{
  "model": "image denoising autoencoder",
  "dataset": "aerial photos of the United States (SatlasPretrain)",
  "image_size": 64,
  "translate": 0.12,
  "encoder_activation": "gelu",
  "encoder_moe": "expert_choice",
  "encoder_experts_per_token": 2,
  "loss": "mse",
  "decoder_activation": "silu",
  "decoder_weight_standardization": true,
  "decoder_widths": [64, 64, 128, 256],
  "decoder_blocks_per_level": 2
}
Rows from block 1 of the decoder, named by matrix and row number. Each number is 500 + 50 x the weight over its row's rms, rounded and kept within 0 to 999. All counts start at 0. Numbers have three digits each. After the name is the row's rms in percent of the matrix's.
# convs1: 3x3 conv (decoder.mid.1.convs.1.weight, 128x128x3x3, standardized in use), inputs 32-39, a 3x3 kernel for each
convs1.0 105:467544516428575521470453454465588446452463457472534510526401481589533528483514469457440460479510459516485517498504496493481453486492536504471434470516363466405390570480556593506521470500479429472477532483424535461422
convs1.1 103:515495569542490534587531549530625554588530557485613547475519533495591499465465475419465407472470460421506433520558558571487559503478567460544476479496447559479486526463483550509506518506551422425452505550505470447467
convs1.2 098:567496524549451498526498505551576639514479548529538558458374466451499520508451573549513470496467498522557503474501535522473447479513509468440439489401445562480503524521464515517503555544578428415536436455430475495486
convs1.3 099:572561495565571505526516428537528572438509553536471565602524548479381501617626597461463473461411471513436534487497582446503530410448568496536625471494553459514579523556520502582495494530500541530409479560503558456445
convs1.4 100:537556533511584556489416504551496457562476478461518403471442448436484541451434545505454511461502517523455494482504515491522547533495523490444523449432491515470451445494492458509533426450458550501463575528523487519443
convs1.5 094:523513493496557452477541391477490501472506491497527499477516425481517426458471472466449479504515508517507516542540527469501510508467517540557479557467530518512528500497468517484501457541531449474492446525470468471505
convs1.6 099:552538589569550572622606625539506522530532496531503532507470507428550470477534516413437463411485456445456403534533567509556571571510582544490523514537429479470506508530551541516500579537594504519490513508489538503483
convs1.7 091:526577516472553547490590531442483508464453405417469504663436451527506435602587532500480483538484460508463512518565535503456516491556522559555603494517566450490539500521511451532435500577566558530550505545505513516533
convs1.8 112:521491447528478429466396399521512497525513459533483456570562541529466544559514585378454445426525474439435434561525542531535577560493539507504546459473598475514490450421502498498515541518518482516568464556546509531534
convs1.9 095:558504519547464505548499552527480493490544568498513461426550483421459476461532440493525465500466488503444480461531463484448500482495498481479469569412595526524507556532499475445515484519556510492507480490433370475426
convs1.10 096:547472366512536447425503505505452466397483508439344444621440532589539494591529449486449490470492530553488505468477433489541486475532522461544524475525495510457507488476383526496483505510505472421456486459435513519518
convs1.11 104:541499531557596484489485511600524526504528509568469526543508504446479537540547559510492463491452441445409484510495600510597556525586538458523459469490514443511475524495521457599563561580589569582580493417498531509548
convs1.12 102:514593458460522484536467452455457487443503473494503578535432484521582522574567533486534523501523471534513521521569567453503489512551456579524608596548575539549600466515471472414518498455446495488435475466359399435411
convs1.13 114:597551568611566599580535572556530515512421478552523544478521543496569525489520584482446465489453463470470464533615608519523556530569585508515582502496533532460549473544522409498455528550508491506508528525519549495451
convs1.14 093:453503439404479474510506494519552550459432587445527473560529444600602527502679570467506522525470570511482519462507525580461539516519559515549517443515500411576539447397456479509412440547496462501590460513530532480544
convs1.15 090:517508575501511561523468463503525513519558578475470441543469522477492500444513514530491504543540497511513520429577523475496579573521564450374531494644558466518557416458464369480453515533555564550487528507501569493499
convs1.16 099:518495517495578549467450519504493464522511474499502460508520503477485628558525519532503449505480503503469501531486461473475502518475455528522543457429496475399474492440488519568549535614582647574469537509491569538468
convs1.17 094:550487479462520541483497518483520523516472519489486537507555501493421546551508558485436454507531514529490544509461457479533525485472515456468458529470446416420387548512586538546576473609508368398368371392438454443429
convs1.18 100:540511443535557457528486470561516547490470576465510489512497413335486429324460475446570500490459486517525513502505491536487482514486494549467570525483588505511597525546452500452468352376346477537498438539516385502479
convs1.19 095:491409462495500444569538514436485510497530492490451436457351433332473445491525475548497516533477470512466488434467416475520490455519423470534501449492490503467469472464568556546594526524531545562543502589446523528505
convs1.20 090:519513524549509554521482471538565549538533552526582485490480491486489509517556567423365370429388429365440418534552562515532546538533533528522536545531538502553515545494484516572536599578587555550500537568524481502529
convs1.21 097:423480472496499510462410442503499478534514575503507538589519529554475463559503405515479475552510488495478452501491471509421469586495493468538482545549586547540494483467542487489522419531499480459517491546498540541477
convs1.22 097:476448495509496540489494532462430535494486478536441450504427498555492487522533587459491448463463514505503496493480440480493519430495467466467594438540521428404504452515505466527477462453456562579462556514513553558499
convs1.23 092:522506501537560551507520501396483504514470491463499457473539435485577372513338402485518509424455464496512527497529478488513447500483520541540616507538568501631577560524467563474449490538444499484512496491482402431546
convs1.24 097:440462498557418508489520464510523503551540478562607618576473480544476509579464473528473503530534509566507559525503513528518445595493503487540506474528534513551545504519446478602531537538494455432479545519538502439495
convs1.25 100:462556495527592505507488519504504398483459518425406464501413468521471435467457465554517530510493534512514539516541469433488473483527476431423470452393499518501567492537539514487537515545507517518526398498474504549599
convs1.26 097:461447509504467481498478544491521477548522496568500466537481525536595577648552589454503525453476489480479498413484407524541476470531471458497531390443479539551551445403431510495558493448515571489519616517534562493575
convs1.27 110:533480546538492523578611537570560589510546478535565532485496559457527527590447496376443484514509495510469470580563568593509500597542507489416505555554376504444450545559503531438541506521427395434408522562527445561446
convs1.28 099:475520527491491499529565561484493532462532453461430498580545581415416544481553540510540507515494493507530509547492483482461449547560503447469453431474504494541462455451536459466499494548555542496474454494433482456503
convs1.29 102:618560529603526498598524576521501488543468532544538519528433488488555528504472510504450467466494502448499431545568512542569499564595557479526501489583483443461490442520473505497479477524492472453438519539517490465447
convs1.30 103:461426542376479503542588613481502524571458500590506412439506531498561546518525518449501470542513465509481530510557546521474418527504501472495462498556498416517541457492516454490483445446422579525497492445482581525486
convs1.31 097:526485462556493498597561572492438482463532493544519451492423470517432460507430414479458439476506504487488485461445518463445443464468500522537615481475434557436388534522470508487499508470429502433469593460522467513502
convs1.32 098:514472541534547615460424519455526506440565358500435383560536476494526580464459364453454512471460540535562521523510512545501455450506537568518487541501497558531530603562626546551548501500472523531517390429493484494516
convs1.33 095:453553570496539489432475454517510483517465366490486440613460545639347545613476538519481528498494583489483521491462499478477499482510496424422383487471410453482328435496539529530494545542457502484500481510535477468546
convs1.34 102:472492494445495506507452433441554567370498532523536545483524543378562485543514412441459525498487525475542531489473461589550545494476479476549507437455549453517477438514530445415522431453517469469448394420399447454453
convs1.35 094:491530497605514522497569447497535514516539498533552565542544556468492462478523515545480493468462504521438498625602513521493519572469495498505520570513667492430511498545521467457468439512472488490533384501489479438456
convs1.36 098:511443506548489482481476420503416412526516476453432523515559534549610493521568535483570531468496502509524469557552499557527578577547555498560519477523461507469498467436494457539471416425431497513558500523505541492468
convs1.37 093:480430488563455429540450453598559600597480598564513530420502543468525560515526498500497473547485492450530457494534558484540568589523547429472440485478473512517457556544453508498453524462464484552473548456389477532442
convs1.38 107:514468478567541478552511544544541470518542533558538483528522511528567541552566540439435407409414386450479478498483576534585548511492550523578560512483593551491481500463520466574511542614594513507543470445526550509528
convs1.39 115:487455456485499480460417440569555559558522518594560507563560556533533534534519527459454411465496470417438467497555570476535513508499535498536507503505529504496544529494562498537525572537582508512483543510516495515502
convs1.40 105:483455418558538587550576553499480466481516542486469486500567450532476493574511603475470452458450496417348407528500496530540545571586511464517551534522528403409450520520546523487499544581520505541473526484485469444490
convs1.41 102:545488438445535427441438420535500522571514623532526577573457493589444611525500561581528516513547567512489542472529482465508453558501442445531569438511530402435531478537444567526541519426446478469574449467443429441533
convs1.42 099:453437483469558479433411453467484440416545505512466458562432480417449365483429443535541463537488501537543483488528466434413493459476484541536463464510461492471350429433555492456531477464531504448493487468486490513461
convs1.43 100:479474503471474461520475471435478507446507491525569474472543525374485435437514417534491554558509481499496482542499533501557531460555571392558451409497481509501509558549456612515507589517514498514470393455447504480512
convs1.44 098:481567548483567511454509495477482498480530430455509524476433458465406395441396403487463496455432509466508455494496575538532592467561587538504564605512527446480445513562559529539581554548563484568528495582532486523512
convs1.45 111:530549525591632538544521519511489532496500534515485496516522554485500534525534509497543496450459462434394411494533536529571562551562574491539559535510500478462469456482429455423435592576574490457513529496509462414442
convs1.46 094:532493468502475468485541518433519437464497375472481504485477469584491600525530581461441471563501504519474427538468451426499501572511489524509552468544545446487454451442483426491436476482501588583536597570567442537475
convs1.47 096:498522533480536491531539497515513548507608511550635496470567551517503594460506557512459414485462444440443428549554532565532554551521501525464528539546512506501463487433515547521526481479527463479479494529458424490457
convs1.48 096:558461557551524521549480547498477493472509533459471540477506447569569493443492496462398484437415444446412439615573561530504542512565527486511580515504539470552561549571576498467511518497574478515539478549537437506508
convs1.49 104:561486490462522480496497500490477512527468555537450536506523505495528532495443442467435398448497430475430414522529609499533555550522548570503522549479435431445526463577431461566479540558575596457520533440456541454493
convs1.50 100:477499451550687497448521553467428503407473547474457507549523577513456629601575561498503479536489509511475490533538511536551479561533521490536526507424545505507523505496486500525477545530450476367371415433411436371361
convs1.51 101:558470548558472519522475498499533497535577532516552552565507507580516603608504521449501442396460426475442484506494571526534592528536561526553525479533518450506531510478466564520497524544494474491458429565493428524460
convs1.52 092:505440435504525443477462465586554528563508557598526543480507531407434481486493538583486517518513477530518528509545509504523492505493468563488503509490460448411454523506475549504458489472480525436440458378377523502423
convs1.53 098:501468479465397422513499461521452537465548484556478551547590550643541502533505505520560553547519497498484480521482504534481495537498460451522570475546504429521535449441395495439407511482430495532551496495442473547492
convs1.54 097:451428493516517536523550525484493500486452428552547516541546488584518498456398474429489499442519458482480465484479463453503476493473466471478401490510363454414325539554553540549572578621556444462479451481462513512610
convs1.55 098:487562568490460477520505420548489457480476434487405427626450471530431378572495470530476517486510450487482446450503482535523583428500482476440556459519508374467464571513511524494484567572514563571562544498480472516458
convs1.56 102:522582546530492541517519522521542464556537456570558493497541555473504491523470543440483474383497482366488435548557563613470557593547580502452488490429477479445451461466473493480482544503555461484429418538449460460420
convs1.57 097:492519523511523426505530489463535456527565476496475461506548551448409472572493566541529476483463540469450496515562523519481497514496494420494554452509531493442606454508487450526521463543444524520526549460545555451546
convs1.58 096:452517525465518433498512480526491461470550485520530497503545390503500459563378501435463428466439471537459443509528552537522588467571566471402527471518520422447507529483486538514505571587566524524479580576495521471436
convs1.59 103:498548492526490468561487534557515577521551522564491533499518561507482553512444540513514538504434521498470480522484555488564535550516615532466475581499564538516483566473555524446450499420539429482490484535414458518461
convs1.60 103:458435433572526539527501472501559539496518487555523529578541528555441567514438512514547512526496530489511528514484465547490498561495490519521526537550485469543464488496506524513519509461490439377482466493506466454462
convs1.61 102:550543496578574503508498463450516460403520470473430485462496487464521523487448464436516449433447422498447503503533551506519503538510548439543506459460591470514510519550505524571548487461513445449404444527459451501478
convs1.62 094:441481475470398457449567405560452464546452459462533387416430445545427406426394434554550525516438481500541564473519459491471458464502448501457510551411505484458582538535530463546513419561543442592488533508524503535541
convs1.63 097:483530529545505459454460526435487528403478459470494497495525427425573421418439443508548507549479480464509496562512529506496477456523483457517464523494490575523494423431474439483511414478469431509453501457528387479483
convs1.64 099:444378409449491517481403484467547515461529479532561534399398439414406550391493527506518546485526529504550551561481450516540459473541488533472461434512506446507560428516555455418475468431508463554491597579518504472456
convs1.65 098:491460488434511451485458486577539579565506607590565554582599539550566552553550480449485424491492419454439434518509549471449550576562511574477544554571461536511479525526501514480524464452504583483543593497498645527502
convs1.66 097:521527484539490529496504505424453490478518434498481507416558459549567549491597521476461542457507536526461469541467488503497507461454483482506466484437460464484396416395465556461466542495512469519527500458488440503524
convs1.67 099:462448436510575573492479571539505476498440495527551508521424515542615491492428479454517462458467454443552518445441482526488450485523497546502316474510466546524510550493515543537492498409517492489515554484498479487468
convs1.68 100:429432461491475469504503519576520552507514490507471518536499504589477458606563535472535471571496457475480504575510513525501479539480486422528453513578462476496421443444459489434507463433471478461485465476454437406479
convs1.69 100:542507529488503527521544461448408450447477554452521542550584549547484560474540568508484496551510479519531495540535465548522485528481512435474443529488487413512510471468502499475478519604548438504495525527500489482467
convs1.70 102:583514553541489532510501556517542514543465510445500520541564533615542543567443490500554493470494493548528474579487576557519455510514529455545384494497459497474461458480470514474572477515479498471540418489534530527549
convs1.71 122:551494518557477471436352405525483512573543557570535551545507531507526544441451459392372422442435447468511472538556569533530525511478516538511518431439466510494532470417479517562536512480529506465482411480525549527520
convs1.72 103:502551551499524528541519606504472446417532496538537525536469487457541507470483418513530509534509436513485482506632527549519476560593439500509599588551587572507589517542528503523516490467436514469496462532450476352439
convs1.73 102:458385483466550527465471499367500498334426523403497448460423434449470465391455379496537517519522501585579591414442478491422474475480454463431358428495419443455476553527506501461510477440461440478506507568558431432448
convs1.74 101:466577467512558496484564472450486395477501537439470433491405544465434501534485582535554519521534559496502512578524530489545494522531451436466377445497484501373376423460483471522556447492464554589579579502527495536541
convs1.75 100:476397523464371504467439480508456448427483459472471558482474495506496457477425458466495484455532521495508515484495448452404461492471454436545495558621554473576556521567508563551483544577478509455510511453494475459521
convs1.76 109:584536512567550540539496522512537499489541561484482524546517501542465455554507485360370408380443419396409452511607592544498550520522543545498490556479498525460472526486496529511573548568554466512456482509519526503482
convs1.77 096:466476554499486540476583587466515490341498528404536535464531390424509439442536442509507525498466475509427566541540479514493455559555495545573562545580623553567567490454555493509549406475530452420480429485484431531501
convs1.78 099:462548498535491464523627525461475573450521444401518535420491438518410591481453552390396460419354488470478477509485489503479547519503530480490515561435518515475495557475464476492517608615618447437551564451508568560524
convs1.79 102:487454468555519570426474508450470523514499489496537548483525528346520411378508418496514429489497453502508509513487440453490456480447471605625588495577581567613587456487411501533504452510422575519533540508456507476438
convs1.80 105:532566542574551504532484481498471494559526457517488477551570486567538495500487469458451488400452506362483447526497520556423539586470515497488474562500508482493466507506479523579508556571532436478533477525573483520534
convs1.81 108:513573548556494480529523539619550569623453544513498503567517524515513448492492490473484516491485509488450432558542532579479505565542535462475466560536475465522426513560499514475523477484523474483448475494484476510511
convs1.82 101:488502485469508466495467549483469498490562490482446495617583590496552640580569576543501479515495494461488512543539483488509508523445502532551505557597599498561560529567578531518492539487527432424401398502480466377438
convs1.83 101:506475530435543628552511574512511525510458467471631537485533419440532452348365405473472485514549496491502517513482519472431435486470465467439410457444437476527453468545529511526575589528533586562527527578569442521498
convs1.84 102:481452566439456531500363452516540515546570551550551561503540524522491470463405472522497545500511536576524496449473502488569478468498495432458437388469420516445491429429454454452490543547457523524521487453489518464533
convs1.85 098:534486542465454496500482557475529583492494544459458517589573597530512666555505561499519539491518510532432533582538565545494534563502566524535580549524619516517532493467493532534501471543529529454492496492511427440465
convs1.86 105:512403460546569526469487462546599527582496527580545564570521462492528532510446455414444423462503513401398382558536553555481547593523571447485440442494414416456435509574526561567529558516541532541514488500510498459482
convs1.87 098:490496447440483487391461462450428477489476518583448592540570489608496542557519573450447468464524515553551515532477530548510532552509500540591686537548523469492461446488440514550569483528546470502501529488560527504504
convs1.88 096:457521416451498486510507512500541580591468501504438501524620594548446562482514590528514510494516519490543514544508547505492554496509530470500596466440483452518535480399408499485458617545528514494495479485504510492561
convs1.89 112:488469495483510441489476431474401510467510576463445556552536508452456481518486533508474490469438466477482451530508595510496535558507583556490617569481568502495510520502546515541459502525507534524464537518487526530428
convs1.90 100:460510459369522438439497464515491500460459509442448474454558467442459481484482580531482508508510542500460488489554544440498582448495539461407406582616423598556448447513505485530501481447505441505415401461459496512469
convs1.91 102:540515446497524519530518518529470572492473452502487476541512575618490539556455518551558487500475545521506490498404461544443494526504479438392520496540601480503530527538449522513489485434480446425482477414474492542562
convs1.92 118:574530604628525523526480486555537505476543496523567538598544562563509521586550600446461382462477373471447436560557605533522612549552594551509472507519440504503456477488537512494531449451521458499452505549454422546484
convs1.93 096:467427457469502494516443462559507455533508548470482500482580562525559525458519490480533511491528525551505515436521494547544488503525472454497579528413505480469544453528460451433483506447493469514533541561515456487410
convs1.94 098:536433487462509492459446476557573510489523556490558564502446602403519422410515461496544503538461469553540487450495491486510414416497469533550589490490586526536570590495512543439505497514507368442465475479507483522484
convs1.95 115:571639585563474545567531556589647481507560453577573555491524509603503554543457462414425444458513446355386395509585571501535539526560569441453375515526472449472382519520512524491569598535572434432448523538530471470485
convs1.96 102:498507512525520482480499479509476445575472447490490480443515494446469494470530491483503505476461447474480448543533548589527575583557533566558539631484566582546553495486497426570489520547456462479477465560444457541498
convs1.97 102:456445455402469468454478405497406499464517548511532526416540553488505613499581646595489512478526432550508490494460503493562499545514570534539507525450531488545566435411470450440469494425574551554502570471481512487454
convs1.98 101:473567417499562550573558485507524475508429377554569479459504513447453484509487497514518510506477498503516498498514457440492537481544576517530563466480544437477571490464555474455475570545534598551489562532510498492434
convs1.99 098:477436541443390477434465483568477528511444549532492491489560583578520608536441574531492508504523505537514536537531501572504464494593563524509633531603554573553542490535511525406460460463412402434423438498451450416473
convs1.100 097:494559467530491456461485402513486460523463517493482504518528521529491552597515570526503455493488507532491463448455490526449535519515543460509576460553576507425479512468490458432504511415497501571520562521545494520510
convs1.101 092:564468462560462535551500571483540502516485516504529454442621525480562533486534575451427427526486453498485484501511495514520522452442442505490434545504506520492412520517554508504550462514582456482401415418423484529485
convs1.102 107:467470500444503491512519475611579520606534521617565559491531539470546531453451495484443389506422422468404431535515594524540588546562589482498507513468509503485516523516521506526499484521508521499428533508494558527498
convs1.103 097:507463471458526517471517573496515451587500592590460558567475514571542505550441496480526509527512497496551495475420499498463533546526550482497391435488464468451448421493513456398363482445491558511539551497578528492452
convs1.104 097:478467491475507519494482491581528600628499513536593513484493527438537489518536483384426451455470467462460467556605525556550491535532533518568537453531503496513469492490537534543590552601532541516559418462514512521504
convs1.105 097:438509491423469416483397433458478463511461547527478568443524465366531434398477523481482505490549485526514510554506509487517516492543500509419440483393564558435488482460519560449514462478463495518462506478471466510501
convs1.106 097:568497498563518554524564526492507488539622477490445447481450524566477492514480522404430466497453454505504532470472471471482501475541452499469578546446523485483486538508534514539524565580650462471483528483524537584496
convs1.107 094:502600456429570363441473485537540563528477599466475449470550466494467432462488476500487495501438475518484499554546564430508534501490510449520500609508550525499530509569484508551459460569488490454420520410394508463379
convs1.108 100:516513541527448538434517544461379491400476457505473510489606577509507496555586595499451464515539490492469541472453468462501428572472484488573435453508467477570568454531490474498514549516553523497503530528468518557461
convs1.109 100:590552477551492499520479504554544483507446490476504509490467569446521524440474455478491426491469412495468523524558510466520472517550475506460492440556538473528484481543567537542588505471522554536540543490534513475495
convs1.110 095:514473511549551591578531527463502425469495489484500413507459495570487613508480480497479515490491516500491522501476514458494500533478562413539538396476515472579541513379429559455423539533479543540552633542577520524506
convs1.111 098:512529473465591512471505476417398442447483466431429485522450508478438532569583491481494519532514521459501476501566510490531495489476504431484517518509447397426449451461443529548509514545479376443423465433480412484459
convs1.112 084:540589552534544564509499507550601525513553530552538549477506510518548541467551491447438444384415396374436399566578555520572539540609567522572482434525542485516524559475463538507507583556530516526540561573548519539501
convs1.113 103:535607517463527556505514463510495497534481428517506439518448536495430561481526563464477466469466496496538451498464534504434485510470499546631562522571573579521487539560483483527499494574471515556569465448560437466479
convs1.114 100:383410379446558446350482439489566434484443488474507459501461465531400469512433579515454486505468524512476507506500509479509452464445459480489457479486540472438541505492428459507462447446415542473462522503484472480469
convs1.115 094:479494463560514539523506540450435460445522539523524570423525430440509397415516390519552491459456452488508530546517534504508457527488474567510437526552603539521513506456412419467416403485311569560606497504625519491471
convs1.116 093:425393487494470492535543588483503520452464461517478490465419481463449458469496471477532504504532511480503519487453434549496429472460460547529484496438447498534525527596579567514577529582564463412598460502437509513507
convs1.117 098:557484513513467441487505464442441449516523474526549491365518540373396445455419407520502517468492481502486521496469416549485414467487453389447439463441452550490516547509458478434430505545486519558603607476635587489574
convs1.118 097:450510467541401465498580579477537516484552561524605544542350579505479526518559487497455474466499470496426453575485407520514499557504436490529657503503541444500555475462464418515474593556549534565568519457520552541489
convs1.119 096:420462546434563550537518547425563480386473491454546482425471464482329389472368472506505459527523431481519542544558516486475458522555552490433374436389369523449457449483540514527526483410466496536496421496443502487482
convs1.120 105:437451458488438443447539446547502523504509558510476545447522468449530491471580503587505514582484505532547529465492475517556504498503471596584651540518581552542628453404450532455444515453404438384477458449416468489457
convs1.121 097:455468497453604540557483500578512437504594451483541544555482474475514567532526434444468478408528491479514535494485536539469553529489535545474484469541495465525433436443496511496562522483544454400392447529479507407432
convs1.122 105:515531503504537460519457473515506521590455532517488515516486482438553523508592574438490482461511489462483471477503538517538577482522613567560477545463515488489457557483456498491538589636579424510527439437472486533494
convs1.123 098:500467457561532535502508510537523524519418495489439479496461554414549503508500519565542502494492515537497505515425499520538489473479519553523504415389549470444496495546455434509451538459536445519507540517518563534551
convs1.124 103:536499529576474446543540542513515513508529490538537491600498563554503462481646554381486475402466487476492476565543572522547499539553523484562535390511591541544540472494524569620552480543544481446528492547523456505514
convs1.125 106:594484560546553478527528524563543547592526571567518510548529517525556486556534584435463489441477481430479447516544590476529578540502597381490451450586378416350393487539524494468486495525546577565473505556445519471422
convs1.126 102:459495527489485531420452505557488584467453487480487509558559547618471499631554566498517504511529521514506494538467497536472520533569521507532558460527502444500446516429497506487503459485474458468410467473498369408453
convs1.127 093:519495481517609578514525404519531480486518460501511529627670644590619572613522669530491434530524490498463519533463573522545571523529524436499482511575577448515464554548514489474455518566568452527560561495488468515467